Rows from block 3 of the encoder of a small image denoising autoencoder, named by matrix and row number. Rows with one number within an expert belong to one neuron, the router's apart. Each number is 128 + 32 x the weight over its row's rms, rounded and kept within 0 to 255. All counts start at 0. Numbers have three digits each.
Before each expert's rows are labels from the 100 images, of 14976, where the router gives the expert most weight on average: "responds to" is what is common among them. Only what is clearly more common there than usual is listed. The data: photos of arthropod specimens (BIOSCAN-5M). In brackets: how many of the 100.
# router: router (encoder.blocks.3.mlp.router.weight, 8x192), inputs 0-191
# up: expert up (encoder.blocks.3.mlp.up, 8x96x192), inputs 0-191
# down: expert down (encoder.blocks.3.mlp.down, 8x192x96, transposed), outputs 0-191

# expert 1
responds to: order Coleoptera (48)
router.1:161166175149131099105126125123129110165142175079093146131120140124098096090114125064137092147093178106170187118125119182074160090138145108159147148147129168159093124106120172090107128067135147124112185151169108177189161179135112128103130078126176118118139121128148137067127167083043138094105192071151152086172097186078069135102152184114187125120133138178070078098097152069154136137163136143157147140106134130173079123132127144150182156194156121126133120101127113145104135129149146098186122119108110126115081115081078138136051170196107159079119125176121114134149124096159156128
up.0:148166088116110142106155151109138164148128084110149135104115129104138154226104085136155108148098151151131102133154129183124100152112118135095110145156103091117123125054113157141129080143107147137145097129122169077086155087144154119139124223193114084144122143141139163155106123202142125140140131186132107226155108107175122095140127130156144121044122161127101095118098025148076138091149046002121100141102145200120138122162118178134101127130189123118094194144123116150143120129092091161117176148134121097102113113147122155099121182114120136129141107136134145104147183102135143143
down.0:123122169155158122149136115169138142110113091103137122101224122136139127150125115075143115074140116167129164172138181157165145220233140124096152138107070054145155115125164116185119097155127122128090116075130116072078092109084000124154105102093117168136153114116154086161130129179130142170145118107066086127110158168124118092108144142118099085087113097118155137105139067157117141117123122079182082149081139157142105145088121181124127156078107083117120054145213105123118112123181097141164157131147126100106154129168120133123123114133115117130144141137103098108106152176105155136
up.1:140145120127108150121120150067130158096119142103136162102106115106141122185104089121122131150080141133129132148175072144092100103081138184126120130141120131155125132020148150221119084131090128132103092151128163075125155125134128148141123232209112053135116143135159153128145115161126132124139115135163140188104125067137146088084165148155152162148136191140157078134116205121090147088188075146121168140083135188136115137112101142097103125112138117077076096140135111169124064130110070129116193119111124096064119120134118146104107160147123204078134130133099103112146194087158174145
down.1:125188141098177121135136114096147141188114036146142127125128121119109086106102106076097106115127160168124147164123113135177130154123123146101086146134108032139114101173141126033154127106116150111119096100084132097060114144110128150152125116144083118128141123150125151181142143177096110165143130136042166182090035212124098136119108125135142068060165089107120147119117166145084154136050103113187095122146109141118145116143111182123123202163101139136082114117217112141148166148117124157097159101141115104125099154217130111104138166117177124140128133104160171133151149138136136140
up.2:137095159104121153140118156072079127119111125200154127144171148149117136116117142150112131127155075139088144116121122109111146153214164107065100115164085133143127155221113126147144111209143111127141085095090224111090138130099146168114126135156115118133133123159078042106162126220157139139131095122080094124106155156153132129111122101134110120090156100111143170149140088152139160153115120074099143127126099168080173097154143148163086156126088150099142116129096153097128161126077051155024122121129124152147200155124183110109142123107172162157138105074085162128192103166095127118
down.2:102182133079112098107154091114122144118117087161140106130208097119148168070113114127103147096155090193127133121125091166163148182143115114161089111177098137130147130174147085115131162063143129147132173154150180135148122171085159136151138098125184081155107107152106033082118093085125166083159098107121106111188125137126094141164167129164126060107109107066154121107119141114097085115189108100125139157182066037110131151119130112155163181160171159081122191161173117141150114139088138147146133123095118159123130111092116121116115165110126234136153119108079118087112138116068161115
up.3:144144117138117159153115113147141174096139170110135187086109113101128122184135078127122148125163146147105117174163116032134121086138149201155128141134130091145130098126162145134128084118070139159021088126129137126069107113122116163135119116133120172143111143122158171158099120140139141124121114124098138133102156144123151105136191158111142130053112151125147087123138147101067095125064119173156137174140159115146093192171120113085144105077150099075072093131066116173125089127095134075123218130120124097060126107162091156149116137195102066088128115151114086096132228074157116143
down.3:063153116075111155120121098154066158144101124166119089111136108150122120128128121123073183104092118154100091156111118094157131145118096088165104095139128140104170161167137089094137179108099151088124140107034158133154157136113172110134099144106105136108131201219114093141149109104118108176161091135157142108148107150157102126121140113147136114141181170098170146217106124130125149148159136116123148139200074085133143127144134088113152169194155127088106113191166166107105173113149136123147115143156120146125154205118161091067136101095238154168158164105079175127162154137100198136
up.4:114123113125139162151134202096143156128142171113122093056240100103155106131170066127133118114255102140164120139174100142140119155138090094084129153152087049128158079155173105055097157128116121116130143125096146149121030164125138144158121113130152175113119141134127104093138112217156167151137103144061134131179130110130118094120153125152164086144111117124128153163099049127134124085095094156132087164143135121129106120157106125127128160140130094092105100104145111124132140143091125109146202126150100115100153098118114161118104144132111183137102132144123110080111193107114120139
down.4:141156106088133163171121086195064222117171158164141117100142153104157156127135136130129151107114104145089077148093093079171114127143177159109151152074129144131157170085130125126144144152147091145114149123115139152085107087126114147147073092161126187116122153150108154119103121147182120138172110101081083082080115096136157120112165111139109161098097103099172124103186143135171092066138112110053174076201149177117185111096136157137159116093074097140110070166089138068150081183173115127082115128149137133150138136169123124129148131138114067175072119107091166153119142207149088156

# expert 2
responds to: order Coleoptera (40)
router.2:148141172154151121127136108146156136128135127117149126140092122119119100177117116156146120136101135103122159136134150048086113127161109182080065136164197182137107128122133178176116109111116151190081050130142128174060124129154142122114121127104145121105130120113145167148113135185111156072118159088080126143073172124117167133101077152116148127198120088152192082113129081082215106117132087129163152120131136038172135130132114139151142065042105125206135175117138119131142070133125135159097110119142166100133090128193086135152172126148126075068131088122118124135122114145200071105
up.0:098164115076111152151126099181113149146114168117155122068155101132135111160151124089103240060075116178135034133134166108176113175131086072155118114124144094051169106110165100136132113095103132091124125117114117166144011123140162157174135186166097193129119155129127120109117117124114134127161133129152139097231075095166091102124131100149128171123113165071137147124105092193123105095150192127101129107153135099093165149195145102095123111124098125145108157156159107129127164124177148134082128165136115163109093131133146112147108113129113109118131183099142117103119181154103162146
down.0:150143157158153079080130074069163127140122140122153150165158151156094127137132164111121082157132137059128124106107098121089142137107178162068072126188113209132101114105062153124161112120152110196135062176141132118111130150118162085096154182076163120147114072177106112122154123161130142159096138160137167116126165061112118193084105135141091119109127089114089114136128133109116166168156125136065137164129095109147108121066125082174121092164111167109175149092046140176138064100119116156071081100093141181131143193106110113119123107161162179146144143155093142180127062109115132137
up.1:115131111114118152152137112089136173157155154119087195076120104131129083155142092124130151096091149165159114176173046179107147122161134112134141155142128107146137076143136148139144089125068146145083102127142169123144076154127153134127134136121142129141145131109144116097115131146143155127128114134114130135184105199115128115111255201141175124100119154148118111117137120127068085143112104134133136179128139163144100146164134122097124154104133110100043179127124136158145089142125109058150208135085107108061097109117134142144070145182108171109120098136106115099086249092155141101
down.1:077147116145128171137146098185104192148111123186124129148114128138160145132131155148098188104167105157075125149127079084181093136112175190158103102135088120110150134107154129060141168133131119084150163113062189132122150110109113146164145104183117151139125237152092118130131091120168100155138095107116105093121087071148140139163112083140096172115185147130178155196129181135137179124145127134145098126177087142121158087107150111110181178162115115043106113193106175111102132076101166129111153134120104150137181158115137120086120101108201145175130195147127151099104152075118162128
up.2:077103110120077191118088166115118126095097145144119155099194092133163139121124084140071126115217135180110109209136119142127123136110144134194118093130096112121167088112199123152168099150060183124062128134111142104129125133102154125145061144109113118173076206162159087136149110085133144163167126131107108149153148089139180106155180162123197145147118105106118101160143143147131157117110134133134088181129101144143073145117126086108122136121134120095051117188125159210134102092124141119119149139075080081060119134072134134126146114186155163115166153133146071152105163095127171147
down.2:163055111148155126092122146132117109146168112150059130126084146115128118143147163133140117167039188109151119126121141161099130091054141100201179095145111125175124112140109127161122100152130122137165097106126185074199098134125124126124159139141059085118126133127132127188145117037107104156112140118191087083142085179149141146092142107089113167151124089137096121120113066122145184119117127088116170105085104203120155113150145110148140197181179122171139137123040134102083168129192046143112089147119121112126121142107147109110137120116126113147112115145127139153170115076143202097
up.3:123172120095119138138110165100162124113118153101150120130188144129144125147073125167154131139183129149178116125136171147123162122130082098228138121168109090125128121215164115132151113165106105163136154136117071133104012096110080118113150155128054083128136126133128047208130125127151154185122127143097136220139122059110186119109158106139133112175136165120136115134131048156136060118032130171146084119093137140157110125121145138146125070125096104115143153130083147126118128115225170153155126119150132135130098129107146116145147123120121127103119183122203122119111106111134104111
down.3:130116109042091127085102129113135113145123076145142133064110109120131132123080139151086137095089070157119122133112111157138187051085152081206154112191107105173178113168154121122120139156113127144116097118108094156137093104084139119188092168166105062192105133127141186141149098094145136151117129118190127207136117113115135108053132107155181133183168102136124122116123123180144087132068159146091144114170113130132152148134107145125154129139126114092107255133048129137088131123174100140147132176120120152107098154178109108127099131120139132130137121105112137141088133075143099157
up.4:140102143142132117105141165130120111125128111121145126134118146131111119082104137124101099169154158148145131105132062181141162110122137032199131129030093148157107139154130134103120117126142116115138199245135090115229187126134162136100147072139140178133136137141124075148119137063171097110100131150149128126186166212107168124136104139093127114112111181116043143124157169115119094133074138165135181150064129122123124128209138111145138127141203122072121179105193115137161124142164089131097132149110112117109110112063148123148140153142117169133118093138126105124104143060131119134
down.4:143077088202118141147118154186155115102159131124071136118119124160148160094126122175147150142123186096154118129111194173144146154211183074163134115119100052163163152125156119228154130144104165105122102109145171124166129138114092123131135129097180072137148118103121162156123103063102122115111079091132150112159218070134116120115168151090115045070118090135092167162116110150130121131122151107237196145185112135104128122140114082133092134114125115053128068122141138139056133122119135097200110111107120128139107125135147129148144114129122152110149129146120094142076133124120158143

# expert 4
responds to: class Arachnida (26)
router.4:110095109151129136117114121150140129133110038149076146140116116135103161144194124134166175139092136130149094127129122122148024148071106255183095127142137180165116127141130110123141129142135119115181076128106145113106169152115237105140133113119132136138121121130131116115153131044230044104121086190149126156134110121158118137096105100113091123112137107085102142135106162150088131123101139164109157115092102162084166119192135113126123135138137123137127153120151144122248073113056107131072132130124121124140151134080160122124114157123124112130150074106134139148119128121101140141
up.0:128138099134115143114081193172108126065112198145175126121125153147152129155124168136131123150182148136089074148149135136158123077151147087068188112138068105131143129122147103133173138193116129133131142113110156011168106076095143106125091132110135126166092117143094134200136092201170110168186083198150093134114195204184149131170144087138166195118136210113091146156133105176160090130180087067106078153129157167136150130118118111141119140111148110105136126155149114145097146105110096096089118116125127131097126097146185128105167148094118155130145092117154107131103131144087100148
down.0:157192203153161171129147131145096110189153139073084122101145135129159159071094139126132184132110127119157164142114172127137104119124149123101062147163161076089176092088131163101124134027160157126106139125146125220134146151145182099183127117132176136113115126095141140061122172093052097084137133101094124133089096081119093133137129213148103091145085108123167087103087162096144102143101155122157127143173132087163152154186149107127140112129100097185099124105119141144125113087070178109138171123111143099117079127102068159188088145129141154123151151149144111131160137191151093153
up.1:148116138104075121161158092164133120154138055150111127133129148158157075081092167135136104107099094126134116130123054173131186169158138161156126112066144175076145087118142126204120096165102177093140121106115158116196064112108122152101152137127142059061173123139140142084148138132117115169139136084096113173096127049167125088141153123113155147196103102123127103136158166153088197130118152073110214090150112135105130161092119133120137121147077094181145182135163107123160148138166125111116112145133150164148139132255116094150085130164129147133139070109110104128093137128150137109
down.1:157166132134059149155093141017148129139127193139139167136118164134138146086106147160106085141203142097107111128046114153141194162183123180086128104145082085090150080121109097111136092137101091128113121083125149117087108101184085127105164111096138146079127140168155127201172116116086090142161116142104123166122119067146097146134118135129139102136151094166113106179132140132123136115075137177163104147132199107125113120117173123112117127205142156099142094151120118112126076114177127117131114156152102111123171044100201183128110122094161202112073194160125149149126142100118113136
up.2:116192164100134126130128071200135143180128051118131093123155125135144151146156131106119162125077094149102151132144140119130103164107108199130127137000168138116106100138138093112132149140143119064137130118092108193124115099121150124153142157157090048135140161127152077099132117132153094134133126151204136140114038093155118112159058120165110181205131154097186148120114206126062144114141166150119060093124146118130132144071129147129149124133085119166124074124215131143206129138099186132095143112129129137153092143172121111137102119121127100128141096082156152110108131127130124122
down.2:143231104097141078151119079158106159141112103097225153130244125141143127132146139080103149092172100179123154074113127153167133160131105171063050151125147144059138115110108104083161149099113106113101171118118134181103128108112137157159079140102134122134118100142113050108136133156106176134104119150147134114146097130188075146120084128119138136197111174083145107117112167120084145132113107184129039150155135044132104092040145156129134149167119115099149064161185105121168147107102164140145151110159104099126117088127119140114108115150158122128142128139120141120132123118138116159
up.3:112160125112118148125126125159155138093127113151102130134037114135125116083107105128110103068114141134093187126175120103100175119210145156107128132160220143140117099131176169124110175123114146190098129125137116153140123148122179114145090029138120095136162155124170102124121151150141171082123149118082177141097062141059176150135132165122149090080080143167102084122218161067173077124131145166108131142129158136183083136133107144117101138135131122123115153153069119157125149125082086073103178144127146116115123137182079129182094138156102070110140074125147092101155132162174056131
down.3:116133136135112153108061117161151118127150136098131173080180118161116131171124146090153127115161126146075098118143110182122164106125152214130187092138100035131148123108104161166174077166172124155109105094097118139123097137104055114138102141139081202131120112120143198140129115185180144169123069136101086139088160154164161165117156102109096179102141140140120090133130160149077123158066139116139119132057110207130174141146126095118102147100095125185147098137099164101155097087143132101111112135120084127128171171219154137137121168103171125089149040142099160111130087130131092109
up.4:147180139093121128134132169091150120090122104146123153129204105111111116096101120183118107109207093142174143118137127198125107073142127088160157129132078202204109121186139111097098131113105121091136138107119131106184145160120142116134128128151147127119139136140129058105120155094203179138104107177139088108215080193108181128168140125117135090117107112121058133121149158133115080118102085098070107100139134110123074139162108096137176158181096105134128177122163118125138138119103056127104120110128137150116162111124175136112112155140125244110118027153083119096102142109130170130
down.4:135213147091118096137129170147138094136151087129185132155189163119117150129131143112161124082096022098144131101122146161148117153087066132072117186107095116075096143148147097107138166069131138077116144111115120144143118115149118144144126123148162095102106124135141063112117090137189184122144113146159102151200022168122106134094126146155126160193135128079140128128112089124150106147169120140037061095142121116090091096054154118152153123206144133110160096097136161117213164104140146138180112120135156150151120132129110112091128146130140158111100093157142175088115125125109177170