python train.py --encoder_arch="caformer" --model="image denoising autoencoder" --dataset="photos of arthropod specimens (BIOSCAN-5M)" --train_examples=195000 --image_size=48 --crop_scale_min=0.5 --horizontal_flip=true --bottleneck="denoising" --downsampling_factor=8 --encoder_norm="layernorm" --encoder_norm_position="pre" --encoder_activation="gelu" --encoder_mlp_ratio=4 --encoder_head_dim=16 --encoder_fused_qkv=true --encoder_qk_norm=false --encoder_parallel_block=false --encoder_inner_norm=false --encoder_moe="top_k" --encoder_num_experts=8 --encoder_moe_every=2 --encoder_expert_mlp_ratio=0.5 --encoder_experts_per_token=2 --encoder_shared_expert=false --encoder_patch_size=[2, 2] --encoder_depths=[3, 3, 3] --encoder_widths=[96, 192, 384] --encoder_kernel_size=3 --loss="l1" --latent_channels=32 --decoder_norm="groupnorm" --decoder_activation="silu" --decoder_weight_standardization=true --decoder_widths=[48, 96, 192, 192] --decoder_blocks_per_level=2 --decoder_block="basic" --decoder_dropout=0.05 --decoder_attention=true --decoder_upsampling="nearest_conv" --residual_init="zero_last" --optimizer="adamw" --learning_rate=0.001 --beta1=0.85 --beta2=0.95 --eps=1e-06 --max_grad_norm=1.0 --max_steps=14000 --batch_size=128 --epochs=9.2 --lr_schedule="cosine" --final_lr_fraction=0.05 --warmup_steps=420 --weight_decay=0.2
Rows from expert 5 of block 3 of the encoder, named by matrix and row number. Rows with one number belong to one neuron. Each number is 500 + 40 x the weight over its row's rms, rounded and kept within 0 to 999. All counts start at 0. Numbers have three digits each. After the name is the row's rms in percent of the matrix's.
# up: expert up (encoder.blocks.3.mlp.up, 8x96x192), inputs 0-191
# down: expert down (encoder.blocks.3.mlp.down, 8x192x96, transposed), outputs 0-191
up.58 094:561381460415493491527461558513514501409486507510471490492494541489519540477492485486483466494520493527537497502521550445506518532581572525484523497565496554530483485631517487478448495494489526543510505506517427480475448518513567529486524459510556581485504518491515480466501516417557553463519464467444458634470587460466515457605517496510507459446460495510523542500545454502452444496556525401518475475436529513491506528501446524497500504487423476519527639529487501492517476490518508520574547554509512481490545492491546527512504515483466500484442487484522500435540507521486572472
down.58 094:475467503500463487431507487557427503427485595518431527461539505511493438480528475540497501504526465475496503533519461459490473484495429456500458494449472551575543506525488489509508522509454472511482559493462539515540521521422535491511454515408481535517482466536507475505491443483464560467443490523466470448528542610461538530589478485547493496497561547510532448583503494412495430532438497468504637506451472408502438548603531442486545472494516480517509534524447533514551522458520495525477539535471496483447565539439499496515514463552454495465549530537445456544466530458481515496
up.59 105:483434460537491513498505578497462517527507439547464503484508527509503495494504517472489493473563529496460501486504380483530495534419515541493442511474484509466516484599489457427511553509495513480497612550497531546541562518485448505516506442423517404499498500515483454428516535512587507555531532525396515489518518565468530509526559537476512494583496479484477511501474491407483492515356510409499497522521497501436498463529531487502541456562567488530498613488484522483572561496423523471441539522485485515523532502401509491507444446483513513515483483529530507485479521474504471509
down.59 104:483463517526530481471461472534518493573503440504524477491533441496479479497465451508495491516642544487468518526469462538437459485427558563437450522546565484450497493552493520467467465479492484467544434488492510512554508507517470532466532456498510558463507500513462578480491498510554432482508527475569531570520532517515471461511442549501523621534507481508456469505404503421528591487476492530467460506428498536490484491506515541483524531570507488500475578545399511483474413483467545475383518474463471446493468463444465488528475549531535493503495421538527459499481515475537472577
up.60 092:529534598514539536503515458499448493514468435507429503511508496520501431509454488419535497517448522500454497497512535499480581501611463512554538500470454422486504506515536472563493411508503516458472583482467506491431500539501355519499468467467481463504517510483485435539526498445439457536510496446461458428465469549511507477607529503461487542495489482469569498529520530518420490530444534564545440503432480521498514506539462538567505596506481495504518433499580476510529499545639511503500501511531490512503501490531522510512540545509470513501527479486445524498475511482494601504
down.60 098:437497508488487504533473546563470475425492538476507515530438518498496551477530519454485484444531517502518494499480435569491453572589509532393470487507491543470565538495506473625470535489546526518490471558511543463509534457480461536469462567461536570505501517491540414460514468450588521432499517499470454448461556450545493486515517526484508484487519445461461502505571529512565473496594486514485462426544458549507503500425482506440466438480553488448524440497580523446599444517448509502548485513525460501514525499577419527506469509468500541484489418482556491518476484502525483489
up.61 112:500585457475481493545489555423499507543481468495475469494577510481470535472466501436536502462540498520610481488493487514489445560562398442511477521518450513441491519448518471511492548470521486462556550502510568496493470555495595504492506552511526470486483484496482360472501516498531471535516494536438459476596469449511503510506523484441495482584535490498492508510483481468557473479478461476447507483499495494447482496531508552481565588619483502540483643516538478503499558496441488489430503517515501545505478472445512498457422527487498562533455472476468498515518521543455589510
down.61 103:445590497489490481458463567509552481541478469459470507482594519482556517413536549500476523437461474487563487486496479539564476515447525517534450483501488569444470565493479504374534531423495506458546560518493430534482538524524613514490489489493512464510479535554501413486565511521472560449555520461504506513585391437465457496442485543458534481567526480444481469516509491522575535517512461549464460484505474420489444465474481507540541564579531498533512515519487521526482564493481526478527464532507483487510482537476488503482501500520587442491490578466488493515530559490464526526
up.62 076:506507504494499502509447530501438466439517619527486494476548509507531489494501502475483467517528462468517477478510506420506502543484490540445553508502439528488557490555495509435496534504468481534480570569518425468440446524476523500517503523459472690538505498497477488558489508474517527512507480571451438421538475562489501505633550503511527517510520540475507499534520420528495432498551434505510544495521521461489469522557453440455530522478497529509501437532504539469491465521507404551545514530485506515499599460475575509492556552526494573509498520483423502466444475547471556481
down.62 084:498568512553504494445517574594555462510465609452499503577546499535486507491475473448459509499602499524474497503469489463472504554457491556432482476403524528460489511465497521489472531441521466513473540548559501532519508502501548520511532473522514575495524497517529435496516511505470443441515544538449522411542483550470459474420494529498524469581509459512488465444479533467541491463527423542514554519436494490497518481490485497440554507518490554511544504540549476530597502471405399550582444508479523435507498552502410486490465474523532560459501436541514466509481521494543470489
up.63 119:508481444434481492497483532520483511552500501469499481455498504462510423534458506481530461486503523457491501506495529534534509487449569430472540486467522422500518481597509509499500485529494532520468476504517464453517360492503617496516495527440463483519503503487508645566499514544405449578499513547532558566512501549545452491448401499566512598481510489528474467499491406509512511506420500392580574521527510564522511500502482490459548478482488489491485625484503489494527449479457546505456523517479512430527459491554487502558497474515485491502509516516508499481489487475528461498
down.63 115:490470533534484493459523492473471529498471542482498543472540506483494522498517485506472483516481443473521519477518523462476517562550542505483465487585473552549533527426508507561500532470504489500469502544522541518440521476544436518464515528412511510490505499476496407445486491485436593556474502459526530473461513435497485502633498537531529499542469463487489462518447460544518535494596455330517432507551504480520506495474512493476474493463452536485497406529548551543460478481542512550620510501524520516494482489508488531542514486468493543500527636499428532506416518480524583521
up.64 109:481487538545506496483501550437512478580481605478462500519526451501477485566536522451455464573528519487521504512492510461496425506508462472400435490548512477538471491476488544503489504455508545450486498491500466486448507560500488487522492527488536571497484502498536448434505500586389483461509609493555513437612524578542517488527466497500520505489526442529528449516438584442516556481552393457572441526478475438504421494545451506521525531534484513504493428500576511534468480474430543527509474509490493448486500501409462495517517493515492517489501465568466477504507516495588523514
down.64 105:481338541561575465468536534492549487598483517446421555481417467525468466593538544427519492559405559440519524482459501494460498477474394405535494470569497466569503497534451530542504514504526526508514494463554491504502481582504504506490482526496480513536506497510508516469508520538425529529501514473533510520524547522495521542449493504511519486533487454535511453477422500447451528529415508540547517517520484504529456524547504437509543480539500527533467487451511509475462482480556547435478466494433452473507505440446485506510467500538529455516491491605480513531486500488551580500
up.65 101:485385514532491493511490465487498494599451493498469500469507463512510491556576522499522548489510528524533433516477534442576384544494443477534435479555467442491531495503486451483503452467496507467524473520447481489502511506471545521511488570453478477515455481503502488528507436437411388513530506478595494503549524493587445500495451479496505540603556441425546487528403475521481597521507546478516511582496484465435548478474506460486531486551509532553508496502504505508510491478529543535498520491488480486522490501455518491460473481471551449535517583491464489533520499443414597531
down.65 098:507483475501484477477516515423522518548484521469487520462519488495494511537571465494481494486563554479494523488542546469517458449484463535510383522467507487486501501508515584430547505445441553512511493509543494497481557563517440539501506522552523478522497507504568541495458514475491449480531542483508558491493548438495489494515450501531500490428470496603516428472438597394489547445396485571548493546563525438565447513499503482477506554564465501516498584449474489505466468485469543452482528522494475485428472489461429532530465540556419498522502467603470442502473542469592503483
up.66 119:477441522526520496500492520403490509614486548458451471484522513493466436590580509436512498514596610521530447513509537511522447480557494488529446534501485448513464463472489470440477416474520494478530609507531486440541488532532464515478528531492506514524532489470516504521464510506400416489502525561495514461606626495557428529526487511496492472506517485524527486478416441447455563501467455446581511558449531477478491455521487501493513525594483504484507515489566479514497474526500546490465510473526481502484462478409540516492474555500475507534456504567490488488515497479470519506
down.66 112:453461513493510509459498480457495500633495431486472497488479497541506454571556502458499479526582640527521471533472471518530492449482463473552469496499539446495460486486506495444474466415520518509506444480494532475612496551482463500529545459521481456509486474482497583538471506557508427505485474474524533560547522507442483502435503529521465502532499432511488454474474505424478566511387495597525497527531498482518445524572475469470498477536544539569484572445392532486578528503438535450420514490509453494509458492484458502532531486530526442510538474547524487542473504485500477511
up.67 098:548553423370510511520549425526529530510504439507483480492508517457498452505450482464527450466479502523495478479507526525536534534469501477570514494528424378490484499544484483429494475513470515512516581533485407435455449476510534536472500482534431527514488532476473472583486508446488457579484528594503471589529415438534479470545460502505522497477519538506466501458513502529535456486395549521516499490512489551481507529509531537487538470545501445517468593496378522509555590474498463532562500552521519477506474503514518524495476564490494486533459582507522507443478498447490484474
down.67 103:450495500563480467467507555503511460523543517527460577529519479495529523528544475460526448521528479476535521479494473455496499530558508515380445525541485563509518497523497534560496546511511506550467589553504459510445531578490471510463459514411534482527518462533529463429538480560470553497521524475401479489457555627515527467620492529498534485505445434543514475516479492418493485512516410442524429512515489474490465480549520519490472516571541520467514422511609503533546439449448519534465476526485516459475535527524436508548498475546505493473519447502564512517485494529561501449
up.68 102:535501547449521508496496497489462484555498439514489476497540478509505520489489493492448480525557490495500549484459582518471490544508550508572502509584453426503471546458513522542515524482495495445550461521496516551406475424507500512510536506400510421501521523510489566563494514471473375540503580484507532485508453553533530502512441435510505526437527494508450534487470574516529461473444519409524456447424494552481531503566450588497477423486480484537493510498511493467461572485543497543533474508526505514534477520559478502448529466474516434502497506490404508522591500353473498490
down.68 104:460426495553526486519527452476455524460516515537536523501567504497529564495573502493499617430616501516482468531498433463502468472512511456544480472464463543583526482382474459565510580496492488506470445479517517506498484473516416521494489516536473420471475547494477415451511457540552536502515467465502447423552522556485551474550549491531512504415550484489497568536569572514525472470489540431506457485568478480511508478503511425524553483503594497477526462527485526478489423515506516409488501460548517497488484505468475530509464484440489425537521492530510488454481459470496557525
up.69 101:493541450506510492508520572532503581439473537502517468431611495446523559471493454443498462495559468551552525508542540490495515491513441489493509527477467506376502527433528475485495495509467515440533532494500447495499436512519488565519518514501521525459517521472543409492462512567523522552507552513462489587493559489547532475528446453514501498448443558508551479511485380522532452413501483526523422475483573494476502551455399543459479471528465436495476475522599466522478500505514546568503521540563500448491485450448560548506547527504466517486452510463513448428517515528477487498
down.69 098:480520493463478547465498431514439514420513475505547507463601517500561513512544483494493497506453416518490498495538530539513505565394514507589548503536468476487558526464536499522417492545420511479510513444499554518523398434507501559480524512491406476475504513447501478518458523466552629569485468520517493513521500518530510462533551480488478560546496462478455503495497456529472484467534474501537544442486496518492503522477488432448495477429432463407512465490548486511609498514465453528504490571528487452451592468455532523492512524472444537541461530482535425474481520470484555534
up.70 093:488550562502513550528546529511513543529522500467438467421566471436504481472437432469501493505558490506533515539543559580479507539475496498548481525538484496437481482507521433477451515462473476519512541473481491555544502518534531556532505497506536533484507521462581514473459516445551467548511512507438510563549516430496506428469514557505541445552444450521457530488488426437534477446418492495502519486490515496461473562525432510470545504550441425511495527491534428501567541553455532482501551537516521481490438434425474588546416560504424550511448471506532461440466517499504561421
down.70 083:483463533516518508463490459564519506534558498524545513518510549537490491562610585494495491559492465446482524512428551471465488552526566537451496485461522453518462567522501501542509430565489478522512439453484522474454481534493456499463536545487476570532530498543499526492530515544552445502424530536496448579433562540529473516570488440446469548631549455524537503574394473512466526547456556573541462534489494560489525509464497497468502470453460479552497571467463492489567447532551511523529501493467513536526502542536460473507535462467514472511529412543527540496488433486493487466
up.71 088:533538493474482485501516523544450515550507388524469505514478468490507478524461553458482480467489492481490492472535502561539559568575571562541525515487529407510523508530508526547470469506531511478513478568473545401491500470495436480521521491509443489481523487477495482542521493373507422557520473482402461503475477470533499465531507539546525517431488435486473476470511638520478514510497474517515503497483500586509504518407497547500502453490469489535516473522479504473595468489545408476564505511510529482504556497595504509546428541498496605492482468497610477474563490520508542478
down.71 092:455460527563528487505446498539462508472540534546490479544511475517516468446540558415492517480534470490515540482492460455484533577563526523418481507588508561467495543468518523525500573500513515496480478528445490525518556520513439477474431474426493572486497458569513404497533509477559583479504487492543534447488569470515544537575512530502534452509471487477508513479504604493493534504583493505433481472579509394511572474514495490389491452528579482499579488517464449463531465507490537550504416546527545490536499562458507489531518492481507562458497441444462484516493449519524533513
up.72 097:501500491504487528473466586464501517538467564459514504454540467487514488525577444478449472493583567526516492534547488473485405515554479519458401507508522452478523476526543508465495475473479527457486564511465476449497530495509551528557484534493512515525499500517553434456521488527444451490526568572480513475584602492559459466489466539520543496516488533498561444514440454436565564470519442524537464510500462409522470518453437492497503531552499450466435467513545505587483497441479578511494539575480460441445471502380519527558502481548500537512505494540511438517514557466548511500
down.72 097:510544551515598450485518513518537517550531471482451518489449521513441415484479507449514494547493583493508549491493519481439509407492526510529487537464580491543430472551460497515440480434533464522519422483572528538580452549456471488462529496509444494400536471451564514511497531524464519487530527433504514562502477454489491527474506540456467534482502511616510486466522448483481516518441486526499488526480516480555465491490495501583533485519526497592520529431449468513471469527557500460396489427486458517538391505524461504511464509499522464497478443547546532472592481513555487449